A small masked image model, trained from scratch.
Model: 48-pixel images, arch poolformer, activation relu, widths [80, 160, 320].
Training: adamw at rate 0.00077, batches of 192.
Data: trained on photos of plants, animals and fungi (iNaturalist), 38949 training examples, 38.9 epochs.
Rows from block 10 of a small masked image model, named by matrix and row number. Rows with one number belong to one neuron. Each number is 500 + 25 x the weight over its row's rms, rounded and kept within 0 to 999. All counts start at 0. Numbers have three digits each. After the name is the row's rms in percent of the matrix's.
After each neuron's rows are labels from the 100 images, of 14976, where the neuron reaches its highest value: "top examples" is what is common among them. Only what is clearly more common there than usual is listed. The data: photos of plants, animals and fungi (iNaturalist).
# fc1: MLP up (model.blocks.10.mlp.fc1.weight, 640x320), inputs 160-319
# fc2: MLP down (model.blocks.10.mlp.fc2.weight, 320x640, transposed), outputs 160-319

fc1.414 095:485488524485528460488510483462536490535503474491511505500448543515525463495497502510505496473416494476463494510433482502456491500529511519481510473524479517484487463480513470512509461486460490473508525511535505530486477497496533465510503456468479504486404496549515505484517503518536532506522522526534530459488489537501539504559541487476484499508554440506484481471492501501543501501530499514513497558490445502522469477480526510524466487473509490477518524501505496484499500510490501
fc2.414 076:507475479496499497491501509495481484502502500486465511509506479546561533496451468452506579514554490531516518493542512494495514502508478451534496505443503463488490511518517587553470512514549498530495501480510498468518489474537484487483496530506495489536538486498492462528491452515548502490482506463491541511514477493515511462490489530504493468520500494499529509498492413500424492488496497475481491448497460501460502514531504518527502495525432526483496500495505513500501530510525507
top examples: phylum Chordata; class Aves

fc1.257 095:512477461543514509508509481520473460483512497519492496477508496481494531489453492515499509473490485502488527477523470467473522491525531522491477519517464457475552563493495507520501521519498483491468475517486487467449494428502512501492486499485487506494464499516520482487464528513483537493499538495502507525500507502535541483525482499567477449504529505513487502481498494531498502561498539498511489475463512517464504481543474495551484465484478542525560483525507497503510496472459465
fc2.257 086:515529514515491506509506486507495533493536511443485499496494509471487470541499519479478452474457468490530509510500482542490522448500515500466515469493547511537498455522483485535515505502479505461508519508505458513508500520489508508503509528551484446493453490529469521443500558485475487512504496493494522494532486501519480535487501502470526500506457488499474482526513511493554500498500460479485478522514525487523501490477515510487534501489515511493508482530482503497489498512499511
top examples: order Passeriformes

fc1.136 102:465514522525506510516510484515545489486530497506501510494506499497493458448486517498487514556547503528483518506460474462503482488496489534492470535504469520507511539514516511542493505503493491500511514494502461505498466513508443524537510485503553500510513504451506512507495534534512510512510478509559519462504473480496497504561513494526484432520520462492527517497476502516511478462535492496510485541473496504523467518527555509471513516481505554469477506504549474502538496470482521
fc2.136 112:499509497462508556541504513523551528507502521505448514514437485480506508478494492453477518483501504491509509473471510504508501501467490501515518482512512533504439523513501491512485523523464478502497547473542503527550517496496487462491505504507463517503479462500497488492495484498512505474541506486518495520497493459484511490476512521509505522564491483519491488455470520502499423508544493499482473510581474509489514523485553552514499496507516532492509503481506513454502529479459519
top examples: phylum Arthropoda; class Insecta; order: Lepidoptera; text has "moth"

fc1.266 114:496488489509537501458546519471515543421511501506482499504471480490503525516460534481515453529567471462509514496487454482500488476529535474516542478508480528490489510494491481525453501471487446494506498523478505472476453476491498524512541553459506532529508517510520455443507495508467535469510525529498516502490531471531498503486521529499516450490500473449454506478489500519522496471501510478536495442502484511494510478506486466530496519531488457454480524526494481501551491491463496
fc2.266 134:478508513481499502498513473484484527518506520493500498478498533488487484509575541501502461521504503532485549505481511475496450462485500522529502530512524503494502511509525432484484509477518460493498496510487479495479485507508438517492517509528504482464485493494489508530493491480507526547502479515498538505524496467470457520469483507504489527499524515516506477488503502512518529476508515501516513473507528523491539490450496467496510516497503472516542504499512491484536492485488512
top examples: order Passeriformes

fc1.80 105:489486483521523490494490498510511492504491454517534501517482499440458490496519524498478498515473495510476485514515555465534502468492506519486470487540504450488526530488527487472482497511516497500454491481495469513487468495474492492514476504470502505499468517516512487516447499516493527475493498532494428552445486520475488530511493507547461473504564455534514529485502537559466513526523495452517487523494502518469506499539488496495499551481521500481515484494477469479531484493491504
fc2.80 113:493501466485488538522462527480499496496481492455469508491512475474520534511497473520535496516579487481460496500497528524511542514532510506576510512472517512481492431488482483471478475503438510512501461500482521468497461525526543525507500566497490497502581421491518506500495486493516509507470495442482472503485519480460480514463477478488495521484458515549521492527507497506490517474478536549529459499512464535487490518467488498507475505525493511467491543481505491484448501500492498
top examples: order Passeriformes

fc1.176 102:501521493484495512507481491521487455538481493528492517520487506462462535499462492530503463492467487494526495505518526441487510494535501579523461509531477481478510519504468503466534521511500448526474523505511463471467497428455506513520470491492509545507534482522521433463483499491489518483527524492519481559483475506456501493486509512503457499524516472494507482498492529503484521554532549480553486491470507498495485507493500476483485487540500506466503486533507471529502459511491533
fc2.176 112:532511520550494532527477463517489483489523444485482470513501535520501483536529496495477479499473439468510547477493493534479493489546512495493500511480512502524509453493465483531521485448536524501524516525505464514499543566500527516513479525498501437535535494524480541484485541497490479552500502454501492482505502514503470543501506464480502514509572498501481528500496508488531507508505503512514476520500532460512496501466507552482518480484526463486503488524507491507504496532499479
top examples: order Passeriformes

fc1.311 097:445495512491483555503484478523544483490483512497505511496457509487507512541495471533473477550498489478499483501502517511511517436519505531503505543499516505483475492499500467514487507510510478512515510501496483481525500516494520521520486546478457525473502469548512490514465498503466481459504542488525502504490482474511483541499517513479507546511480498484488520473480491493508465509507488570545513493520487533504510475477523481509496489477478501495504494555487466473542483518470499
fc2.311 095:478498510506476486470502485486455470497475483480527503522471526488511498486530555542507471505462499537507533480480528478512487527494510517487499497521530491471519486515498496484522514525501494478493512503505510485456452488506468491490516471487523489497459490504526492518489519502477517534492481549513471508476499523484463501537498511507491548491538477485515485511502507501508582493495518430501521472475540439510491514524478432494489519502494513502522489506520466502473500468516519
top examples: phylum Chordata; class Aves

fc1.95 099:512498484526487525514491519503541488507500466530509486493488490477494507505429455502499487510464512469481510489500502515506516520534526516510499512508452505491492444492473511457498516538480545461512522505522468528499467532528548511534465513495458510540508456487499466522495491510497517481527507448502446480473492485476525488558508488509484469484463457534492517490517565506508476500506524485522511477504536538502440532523494512494500534488494504527503505530488467469493497519520507
fc2.95 083:512508505494512480502470485481502496495517515453514500509458519572504503517563535522463557531491516499514506530497528506506514463476493440461516494500537512502479528517520541561472515501585482487507533479495501517526503515489462490508501525489496483537422524479499491429483504451514488501499497534525512509512471497540479520475501539488507548523557511470511506507500463503499486487504465472489473498489530530483525515486513454495515501521502477520503492494493500500547530493511512
top examples: phylum Chordata; class Aves

fc1.416 115:514492521497538515536521514522532419514482492498491511563470507505511498494445464524503517507482481517506516514465504488517529503494519529517481512479476498462529521524535511519475459537546473558483511505521484509509473485502518482520511495468508532493510489472518497489456473496506513486513523520542447550472488503436524476552528505539478494554498512514493483469450492530497464506530538495481507483517530477477493513551509515526444511522479537457507513525533494505531489494465512
fc2.416 156:482531497490488497485507543528483513499470521500526521482476487542505549495541532528471461507530507527511503499521500474551454499489510528527468466568497513500486484516517449480491508499512478520470507501510545470472498468484480482493544474487502528496518534479515517505505497510505548463479462512509524548481487494509512518496448465543490496509501511491537479509538506532509503451479491523482496489454489478507529499441474490536477531540518516534491470494457483509525490466518517
top examples: phylum Chordata; class Aves

fc1.79 097:501441488513483494504495505556465522491487490496516509503501536475501512499503530517538494491494507522494528445542492486502517544526501477471516486467480461492469488495468504465481499513535498501478458495501453508461447484494500530478502513484487483524536489509478542506494486502491529490480470479470565498481461496467481476521461506499528468512525537517495525487515447536463451525479519501516497472495494518470507517504448458543463513521456511522511497500502501477502488516489512
fc2.79 085:518493479501521516524478488532486483508507497504471489528537485529534521513476448423491577494572475474513488530525517516506528476520505490525498502491526501513488473514522512590495472485484538505497496495526502486509534530529534492503490517506496490521506449509475446516505503545518493481494504455470466498494501496513522517491488497472486520505506477510511496467510489494493468492509511542486482515501463510508480498522514555517509492512503492469463488499492508504488541519529502
top examples: order Lepidoptera

fc1.23 093:488466506529505523447506498492502458504482506458476526479478535493519530530435519505491437515520532495482474510500445499494488548545501530551508509510499481484484520525464539470516488525519461558463533532517465492479490496441514514529467494473445486447544487489522481485477489515502484503506552491507501536463490491509508509504514531522515447502483514478512495482473481520510472529505469563504504495523535541491504527545493487519494479507470506500547504502473503486515471513444473
fc2.23 084:505545495480492488528494506522475495509533447525543493494500494543481463492532523503506512482474461511498471513512509515502525493505485478412509465506530527529526503508508488458515494483451490505509491490478515501452542506472512516465491516516507520524475534486470565491533533498489482506511485502490493508527532542490507500503490529489531498445478534504485528507495545493490546502520530430501494523488493474513511468572461498490533477495517509525503503497507538548467425489531505
top examples: phylum Chordata; class Aves

fc1.175 093:473477489503480515521540523529516457444459539486520520514500506509444505464503449516535480493518534493544551458502520499523481450493463513499529480522472504455494506484478491468529513531587516463481482465514507484491482516458500498474487515485482510468533477421522497460480502487498517490487496530532489509480511512470512525529513468466511511496518469520519489478485464490479485495500515516485507557460511489503490492500488468502500537480468514445522544501495475498543487505490525
fc2.175 083:520484492484470464523504492489524478482513490515497474494479498527531476499516538548498519490514510470494490493478492511497530516488493455493544518467499480481488488486524532476512513494493534485520515483507486520561503530531475511505506486513497506529515490526468498498501519476518474524502513498542505488512493502536479475558513531462514556559490520470476486465448510482489473499552487532513466451558450476491488517443528504484525486501495510488510501498542525480477531528458482
top examples: phylum Arthropoda

fc1.487 099:497491495551499526510486476483507491478485481503543512516520490448498482487494541511511438509519482478487489531482496526448505498508485512482525544465440468493510456461464491486511506521510520499470541501490420504500445546512522504517513501482486533523483453514522465533441489504481515554499479457533459481497491536459515484542530495492500519479518472510496508520452526478470501500527483495513482499482491502510487492535539451462502488469499482523472502536491515521481495530495481
fc2.487 091:485504522503525489485500503513476486507518517483532517515518515560483500496535496488504515505467510501502554490512529489521472455492493508485475488519487509515509532510513536482505511490560483463516477479489518479470556507484454494489525532509517482443467517487486505451484486513490517504484502542477539513506502508530498524486500510540485525469529485483521506523506499521526522480480523540510536494464527491501547499497469485503513502506509503506495492506501514515542491487524508
top examples: phylum Chordata; class Aves

fc1.147 099:486471499547461541506498563504545491493510481532469478485505497478495484491481506536507459502510498506488496496508469513491491518499520543504487465511438516489460515465486472511460459508488500483504539534509542489501513497502504528522484482509468524517511488526520509466537459531523490514498515500497484483480495475462511524528513452484498495516576492536495470525532456501471457475485515527500580477509491515543515525514543500508504496527509484439489524489479469482491523520522513
fc2.147 074:522502481467530484502493501493483520496532516532526503502494483494529493499586495473476581512509511491500494508541541515504518462469493457534496520508556507514494470507529533507490506523489525540512515476493482470504507557512505520472510533512497501508473482460484516543453542426526495496497492467493463504531507525458499488486496568457511539484419516553509507515499523505474514490489512462493463538496522518464500468444487522498524504504485493503497491506497526514495486481512498
top examples: phylum Chordata; class Aves

fc1.388 111:497516478512503553487472471501523480489456475506484488521476521483507506499468476465490516507489501484524521510510483504505489480522520504481521501503498464463487525512485521498484481527541484522460532498519507510523472480474500496536497492432467522480474490536561476459486485524473515500493497499524528523455465489503495491484499482503491484547511468483470509484503456535512448502525510478500516475546493522511515486527519464522478510482487516489508519507503429476519523472490521
fc2.388 143:469498485553489522469476511507477469492457475505523524540490499518504536490504480519505518525486490510521502501530512444527460470533525513531463452486507490454527482522484552495504490514567467485473503507526533478473491466462511472492537516461507502495553505487555465507456471545473552453481478494515539539456499489502501510505495471565459474495508480476499472493505490538509503489508505500494500487487469454502556524529495517533463537530520539513516477532481469512534506478518520
top examples: phylum Chordata; class Aves

fc1.77 098:473493494521497497482523507471460454492508501498473529487500505472480523471509500555484495508503503475518492473516488491532485481515518541530525463521466503487519524488482525486507491521515478516479507515528489479445445436442519505478475533473478520461503488525484462485484511531452535455488549522493521553461469493509519495532499519516507487497526470521498476480474544494508535491543511526503492466502503481497504514548473511495493482517512511531522487531466481517517480465520496
fc2.77 095:510517525543519520492489464525488482491526460566491467485510515485494478526523543490475480495457464457483495516501478516465509508537499544500492533479491501520522471483470465531530458474504538522529513536508454512469527572500552523496470483504513445531482486515480563495490553465489477538516511461500456472507509531496492551495508477483500475495521508519475519501497547487540525514515528526528473555502571477498476465527508543475520475460528470473530493513502502507488456532480479
top examples: order Passeriformes

fc1.336 093:490475505522538526512487495508480458497473492505466499473463453425504500484457453497503473483511489445459530480499395497488475515554497457522492518525491501449503521462487530494473501499526477530471488534538468530471477482478472521524495482498494480481502532504519515488520464524505504539518503491502495515501474504509523494473520502535486436502498512510471490473462508512512483538550467490481531549503494464501479504543505473515500510502516530519521515521497519475533516481489516
fc2.336 085:483554518493498493511500526515504509521529502488491491505502508565460512487507538483491519504461477526500587523522525503515510456502506516496494464540534526539511492522510468497520504508487472449508507486487509493463513473478516473478507491500502525499503514475473497444474520571496511471510481520495481513510510519421525526495490528508505540481433532483510460531509551504524502492482519418508521491484510523507507481503470476504514499504515499509478487493482525533512444486513523
top examples: phylum Chordata; class Aves; order Passeriformes

fc1.409 103:495502553486447541498499512536531465513496515514530542511504494495493483474514509525497516491492533516519507474462479465478495468475512515470514478487492524483492512484489557474503545532534507519479510499512475507513458479476486524489533500503521530473461496491495549508482485508518506499514509514534525498491518468517526485524523489515457487498492499462504511448479497540497480541555505523460491508463531481481467483577564506437503520454522536503494490499499498527502471475472543
fc2.409 119:499503518497506503474521514555523505471488532496497502570492468478538510487512506469500501479492498490484481486450495490515484502474481488498499480489485476502560502488524510493487500518480515490487518486520575486526503480523492476507517463514570510511484495501484461542491464531486507495507533496543500504488591541490517493478514499509484499520468438510514484464470501506489501487525496472509530508470443425506518501497519536501497509481528534479426492481541510524504532473546512
top examples: class Aves

fc1.370 106:500493483462516498505497488481506492547453519442504531484517492419520489465504510446501487518471506542528487512499539472528493488495508524431483557518473458507475487509493478463530472495513487513500472477479550503532457463485480490491500475494488583455491499480518480528456485488512540481498513522508471521514483470495522479559492489544463496494517500501492523499488561483457502503497475467521508478507486520522513477493506472502470507501458545525502521495507502491534529468488533
fc2.370 100:518509503482484516493472516501517526490514505517525457482497493483504478513512515491477524455488456491487420553492461555485513507498503464492525514513581524510481469485516489508507497502473554466519520521507466516525509555495546508501491428520497464589481508505490541513517537469496474505511504485530455484536510516492525501498519491455525498501464518535480523505482536492539493507531442476500463533522522512514483468503518510482509495482504466511494515491515527499456486499479491
top examples: order Passeriformes

fc1.616 107:491473494492514489469542485506499470510477518485480543482520512478508489472451488473520499526478484503506506472471497440516493527491514543476464530468472423496492506496468491464524519526517456457449488511496479496516490429533488470483512527487496531445498509496506479470518471535520529531476469554510544500461496526527493469479497499529432491477479498498481504518509468504477511510494482536521527530505515530458520445516504521552468503479502524526536482513501501511522526458488513
fc2.616 093:494475493504484502502431491475530531489496473509506475526510520498504494516539483473497559475497492451504499564470520550515548482508519480542518505516557513498481488529489466559521461485519544496500508487509528506550548544521542476548470492484518517482438446527514480428483513497477480482489514526491433496494495505493510509487512470455518535489506484474487528503497495504520473517508456448490486502525491490532501507504516501497493493492498467475481525532504496492504524514505509
top examples: class Aves; order Passeriformes

fc1.317 087:475499539517497518493495519480545493444479517521495515565461522516467534506516549496491472532492486466551475461498449489497499501484529515500491510513492522504483489510467508472492554520494507480489528516498522520469475465509477452530495445491486516477530451480550515520529487510456509461535546497543523509468475491528482541483554495522496491538525484466530521492521467476530471481549527542497522494515501483476558473510546494484492501493500502506457504514509461473522506479462535
fc2.317 083:473464501545507529475499484535490495519439475522481503465490506406528556498500508485493501511463529504468532507501507458471494497542492533521512511488496485448496478491479489454505475507547517512486507503536508488472462454505506486478518507448494550460487508498535481500481466494476534504524503495529508499464491463453547436508505504541484462497479500495497475470469488516436489525543508461507537481517496496500516504505505528512441512503495506503533501510519480480525494491471500
top examples: class Aves

fc1.208 114:494516503518496520462504489500507505501484490486527517491492494489468478471442485495532502503464510484478481496492460506501496457496536525452491490477508478499516515476466510493504476477522544457467500499532540513526482534469465530521475505511509471486482518459504503515454482512490507506474528484507474509473510471464565496523501467531488459518521474535534491487475520530511509522497510480496468532502534476494501520505514515493478498468517522454502523509505499494488520484536541
fc2.208 122:519528497500494519508466490504481495479515514548461473532522481528516491545570520440498533490513507472525544509494532495491522481496495485532523498479510511522495469509473517543492517455500512497505495503500534502522527507511512506484490524497498471544481479530480455503501490496495489517500525479499543477502533525561453545443487484472500486495569453504510508495502498486522503505505488489505444507508465469509491483472500538485525478493521463466489495507509507521513546531527496
top examples: class Aves; order Passeriformes

fc1.398 097:488489507485526514511470484507515537499484461521519486507486503498463519522520521509479469494443517489484491516476528519549527472524523486477543498527531510522496491522499465501497458501532475485494517549468532483503515505468507492535508501488466531505460473496534517454451506499486491499476493478532485486491509494467504512513490464505520499500486492492483507492515512511519462523487500522491507501521533507501502501491507474503478500469455475520536513541493451499530491515469503
fc2.398 104:489493498499485521509475488518514473519494484520484486477469519477543497480482504517475509487460475499511464484509495494469532539518500545444496542507495518464460490488493500454478487531450507538509528491529472524508491491505540493496493449479468494476453495528522531535531508517518493527527507487528471499489487460443542455577538491525498512538485524532508490457456479496452478520538485486492521493535473490493478516603541533499485490482517538514520503486520491495475501501453495
top examples: class Aves; order Passeriformes

fc1.272 103:492518482513504519500470514508490528489479455459472497509488514518513484548482496443499500501456448533511544532477532532500519505530515539468480484493499515496534430480477465528568471466502463467518501502538520524473509486514569479473484521496516522479490489516510496492482514531507513517497490484500504470483517508487501474524527521530497539504511472517459487505486533509516519520494496477581520493456511455533501509515502497499509520510478494465447543536515498520488483526444498
fc2.272 080:512476513499505477473528500515502479503516506527480524529482489538536516498563502512480550516541486511496444474486509494494483468502461458506478488494510481494517533498520586485460497492496472512518523481493543491503511487499470512513518503513519483488520548472490498538486471477511513508499526540530544511509537518548479481431509512536489488507472489518504505469487456525443507478511492549509510484467475454482528488497516489504513511515490533527477448473531513527551519487524507
top examples: phylum Arthropoda; class Insecta; order Lepidoptera

fc1.207 089:486439502510516504534512469488531513504500503514510466462514477433444466485474472504488506497464516494507478503454516501468551480509557513537520551503502497519502448456468496495503494525478512501481500477486464491505495521547550506497513516507497499503499492506513506530492503497509530520499473489542444479483511499457515488477493506469475510470452480534463457515486532473453490503526525514548507502533495507507456496505475506493458519517504492515510524509533479468485485490480506
fc2.207 072:477505503528494508471515489492485481505516480495498497522505526530506503512524528461504514528451506536534548469504542453512489500501505510500491497493471477494488512532495545484533529490534495478511488478502487483489506473507467476505505539504507516519459460500494498463497487520491510514494484539493548501489464511506451511540478543521489478482488453459522497529511454498493514488472537457502530441484526527489527530528481483518508489515504524495497487501490493500535518506495513
top examples: phylum Chordata; class Aves

fc1.551 095:491490506519553515511505508475489565535493465505485507485531447462460466512460491435531515463420484500459529558466497493472520480507505529433496510498517469518527488477480459484537499493512495486472466495495462480515524523473547497469520526482492536502477499491513499522470495513475499497488467473493473513517499482476551474522497508495474516475467504468517492517502500490501513510480540484518534544489479526519487499518472512481479516486503514478503521491521498520510497457517508
fc2.551 099:527528532490512521478490497540506502488555504457424498516493507492520517497514481481458510503491449539493490496511521493503491480514505492433513520470528531526478467508526532525494533514528457500517512506512529486490443461532474482509533538522514455482475530497461501509492528480462498506532490503514539500524528560526466513478518533508537477512491477499495531528501493511508475487513496487501475496483535518481530476532507485503543508509534500525465446509492528534504462476469497
top examples: order Passeriformes

fc1.149 100:512512564472477511547490488480506484533480497511497499500515527516486461511520491546487487490471494468475561509465520455505465495486522516456506523535506445529496501482508490484487518484496462510451492499509476510523498510485502518514538466482500521462460491531507492486496497516504496518496508557505512504451526476496506490514506478526467488541536489511463499499464474544505527494499458476516533514529524492498554523527521479489457532464505484514518518509538455495531471482504515
fc2.149 090:515498511513502459477514501516515507455518538505480502553498499494516530510475512515447509497556496535520488517489552538526539495489505413532531485467534519524491490509484539522508497518498518518492493490491514496492472494494510501524516573508512466521541527466494484495490524469498503474481483514512501497514530568519467519500502512473518487504472466513537506543541492503508518483487490499487467474434485519495484483479513439507529516532522514485442467529492507532479495495508514
top examples: class Aves

fc1.118 122:475501521497487499505512501495528537488469489541495496495486511472505538513519535474487432510533509506514492490471483498491508525507538555511507428517498481474520505514496491415532509521469473491476512544510484534534483486481501483519492486466475534554538496535558495483514475497498516485478522537543504477473493493463484457485494489506471513519497491523512495461488498506535493511539524481528518465490495497487489503518507426518463498484519515508526482509532466481504507483475505
fc2.118 189:474481501529477516481491525521490462510468479501481546501484502488509541470469483513475506514483496510509512487523504468528481490524511513511482473500480503467499501501502535466490494539532464490465499476504517476470452460478490483507557508460489508500541520494548461497476463519483566486472478488507519550467501497487510488531476486557479495496522486480515463479512475561491487467507529498476515482455472491492562509556490487527462568547515557513507479511484467503517499454508545
top examples: phylum Chordata; class Aves

fc1.121 094:494464465518508485521499473515522450479476467480496502515496486466521508485422490456514487508494526522464532507507521517460518472513498499472517520464460467499528490463502515438551493540519539498504515467502444502468475505521512508494501530502484512546565485480524500496477507514524502492480533476510451488483498491478516481532555497481495494510524479518517501485455489469479492509542542505532495538477489519501502510512492510474482500479526532483536533518531489514478449519495513
fc2.121 086:470511533530505496483479508514494504507518498486534518525485535510470509500565486513481513536502544504498555494483529463521475455515518505466492482529500505522510496519524506484512515498571440471495500497482528495485493530451455485513520508489516508476473539497498512488451488514485512501498475556506516508479508498484456521467487505523483528502493479460499507501517497523531494481485499503512525496472542500525527512444489449502516507506517497550491470511495492503550493484520512
top examples: phylum Chordata; class Aves

fc1.2 133:477506509526476476505485471521533465565483437507488492507466496501503483508484552462527489520468509551515482526499520528472523522484511528473480531507439455500469499441472487412554512529469501481516503521507489514492517528506508492529502486490501499524520546481504457473535474545519497516512469503509502514481493501520499498511524489527462497529482506500558455495507495500465457484518556475490515490502501508507470508504523471508472514479490541522503511518474467485495481505465525
fc2.2 200:481501525506479477478519475508490487506487533494485542509498510487497489469516558458484515521488513526505486471484483467501461443509508487545498501498505504501511528495553547441492499526505463488479499459486496495506465431508454488500574482480512541481520514475507461534495490494499554494498493497513569533483514487497479481500499502523471509495480496481492451490494509544502500451515518456483508525487457488510559466460504479512490557503514556515498499490504466499561495440484563
top examples: order Passeriformes