{
  "train_examples": 38949,
  "image_size": 48,
  "horizontal_flip": true,
  "mlp_ratio": 2,
  "inner_norm": false,
  "depths": [3, 6, 6],
  "lr": 0.00077,
  "beta2": 0.99,
  "steps": 7900,
  "batch_size": 192,
  "epochs": 38.9,
  "final_lr_fraction": 0.05,
  "warmup_steps": 390,
  "weight_decay": 0.3
}
Rows from block 11 of a small masked image model, named by matrix and row number. Rows with one number belong to one neuron. Each number is 128 + 32 x the weight over its row's rms, rounded and kept within 0 to 255. All counts start at 0. Numbers have three digits each.
Before each neuron's rows are labels from the 100 images, of 14976, where the neuron reaches its highest value: "patch colour" is the nearest of a few named colours to the mean colour under the peak. Only what is clearly more common there than usual is listed. The data: photos of plants, animals and fungi (iNaturalist).
# fc1: MLP up (model.blocks.11.mlp.fc1.weight, 640x320), inputs 216-269
# fc2: MLP down (model.blocks.11.mlp.fc2.weight, 320x640, transposed), outputs 216-269

patch colour: pink
fc1.420:112086119163126104117145124094112137122144091080132120120195141142107162115139158167219149133143126149127108183137141127080112139108132108114108126108141115142124
fc2.420:099094099085112142140162146094092153112071112140096156167169137158103117124057120148194162142151112129159126129127102112113138106098151111134115100112167056191105

patch colour: brown
fc1.393:144079124070144154102155088098115140141107147173184152093112147147130073144101190135170139129127152148155135111136183090137159117133149149089130121167120129154079
fc2.393:108088109210173081165108096140103169129171160117155119095118098149121121153149139126125148147125154069156109137104123168122136184089166101132114057173058197030119

patch colour: brown
fc1.167:120153111129141140193066069083178142128101057125123168165107121181139137158151119196096125095130140099098118173118175115123116139111140100158081089131088105122114
fc2.167:161143117130099123162164145127072112145142139086150093105153154099158082153118095016054147148116124137141108109121136147123156186112062150130153112140170104092120

patch colour: green
fc1.324:141089120115056134113106115118148131148161122108130094131111119114139043090188130124135098143149142102136127163148146079131130142077081157097135101097169167145094
fc2.324:116155088146147149139139141136122118130115151133116155100118151131140127132137053062062127113119135179116170037133135180111105170151089141144137192197135156132124

patch colour: grey
fc1.556:125113103145163061165133076085080142148160103103140089079134059133147062117155127115079136188178130079102097163137189130123158172117127161102129080156132174101146
fc2.556:133139130079135153125087180139155119149194139117083129140093139151147163107179129097101142112167126209093146070131154100153158238154181108124147165141103077160172

patch colour: pink
fc1.302:117093119144130145151149086153151129161138227102119167050214101154122117139081052124085149127165137132109135129111121159120141142162060132147097125097186130103174
fc2.302:140150140134134087127162095166111113076147077130197120193096151105136193206154189128171096123089103114146110140201143158101130190119211125135116123132092093085121

patch colour: cyan
fc1.584:108124124068142102085095107081146162131184167160155111084135117151098077119099121144133123144183136127135090113127121081142139098139136135078132116157147182133120
fc2.584:122112128168112145192140146125179161156098119129117152132131111153113142111120093050255119091177106140124170138141120123122110044138145129112125107085084180176127

patch colour: brown
fc1.606:148149000156103152158129161059137116112167113110125134093115115176145121103137163143148113117133139086072138129144164119108121176133127155113104144109117131112117
fc2.606:135163154145138150083199142122114133138132117144095050155182148119111137150140150239083111135118118141157121113144101128139165141135103101146125119115172083130136

patch colour: green
fc1.500:122137104101107117149099132084071135120153134084140111072085144105114096115132120195177156087143156110142115140143151107135157175100185137105171143120149067161150
fc2.500:144115158175106110099189074147163118124136132169211038165140067139139115127138175148121048069121101104155126216136142137137128108164155129115117107081115175187129

patch colour: cyan
fc1.81:091127101174113105141129157122117127128117131132115122119091070155118104029090140125134167146188117119128107087121101106122111127125136165137149054137163088139148
fc2.81:120110205134116133151123134138136177121138134162172093141170121168100120149128109163131059119174096088102200125089078121130112050139094127104110128196051247079137

patch colour: cyan
fc1.621:109132153174158109143118153108161124108081120141086124140114133125152137077097125085145123152190163097150146189177117160170132176135112142122109093099189174153184
fc2.621:080073210176138129142125129142118170132147119124147127145146112134101211164130116147172081129109090052126173121098106119105104083074134144130093139208053221062097

patch colour: brown
fc1.468:108146124092157158145123122098176112167105133141117127135106092166164154116153156119112117122114141135111157147158199118154117107181158150123148083121141093156148
fc2.468:178113126137109127131101101131227095151152126164107131143093115120146153134170141087107122097114130149107142072160147136176134196191124137122176175103097105130157

patch colour: grey
fc1.199:101100125149106112168123108136117136132099138110075133094162153142161128155104142157154155146135078067098106138156131120073182141156111123181127089141168115142179
fc2.199:155195124103145156135119077111125109127066146123071144083095143133160145223083144123147181119128157174113118097149143122119128137121178146158108105076146075146128

patch colour: grey
fc1.134:114133124173136142116122057123144144178102156111149158103180093169134119079127092063118141122176132158094139148112142111108147169170081114124130091072134172123168
fc2.134:158169191139149163164081104082147104136132130117059078071112103120152141125101137201102124118147102158103102182112134092112082102108145166106087097139140156141100

patch colour: brown
fc1.214:112146150107093106145114129115103124107144151094105000100144138117149176123150124078182043112133070092089114137079185132112194120136108152113115064092192122173118
fc2.214:172144062105097169110130076132108101126093121105111113109114124121181164097117133032165141075113093127069156128103164086090123123108121174123125166109103146142112

patch colour: brown
fc1.330:136098125108140108152120091086129115147150111178145052141101110153166066133143205141172125142132195141145090187128188067101135172165158142081124118149164059145124
fc2.330:171079133166175098130127131153129158120097146135147226122116139104124172181157085151054154133099178085149169066145120172152122179129134103172115121143096161104135

patch colour: pink
fc1.88:129120111074122139160129176087114119122140146146022108073096162116124076128144152134101101185151141167065134127169169120113176190127137114125134100049152159191123
fc2.88:053113124124094138129149124134116168141080138102099157136220150142066234131126098151175142109121123068143156102103081134127138079122071095149160146095115166152138

patch colour: grey
fc1.339:117172130119098180185140111089149107158104191118107085081179127097144111102088141107189104117131133144104116159149168118128151097111101144122141059066136134205139
fc2.339:150158135064115116081129154150155128155173171149117096137127120144138082126136105131190203096113078165138132129102131091138176083178150135150191134146151111177170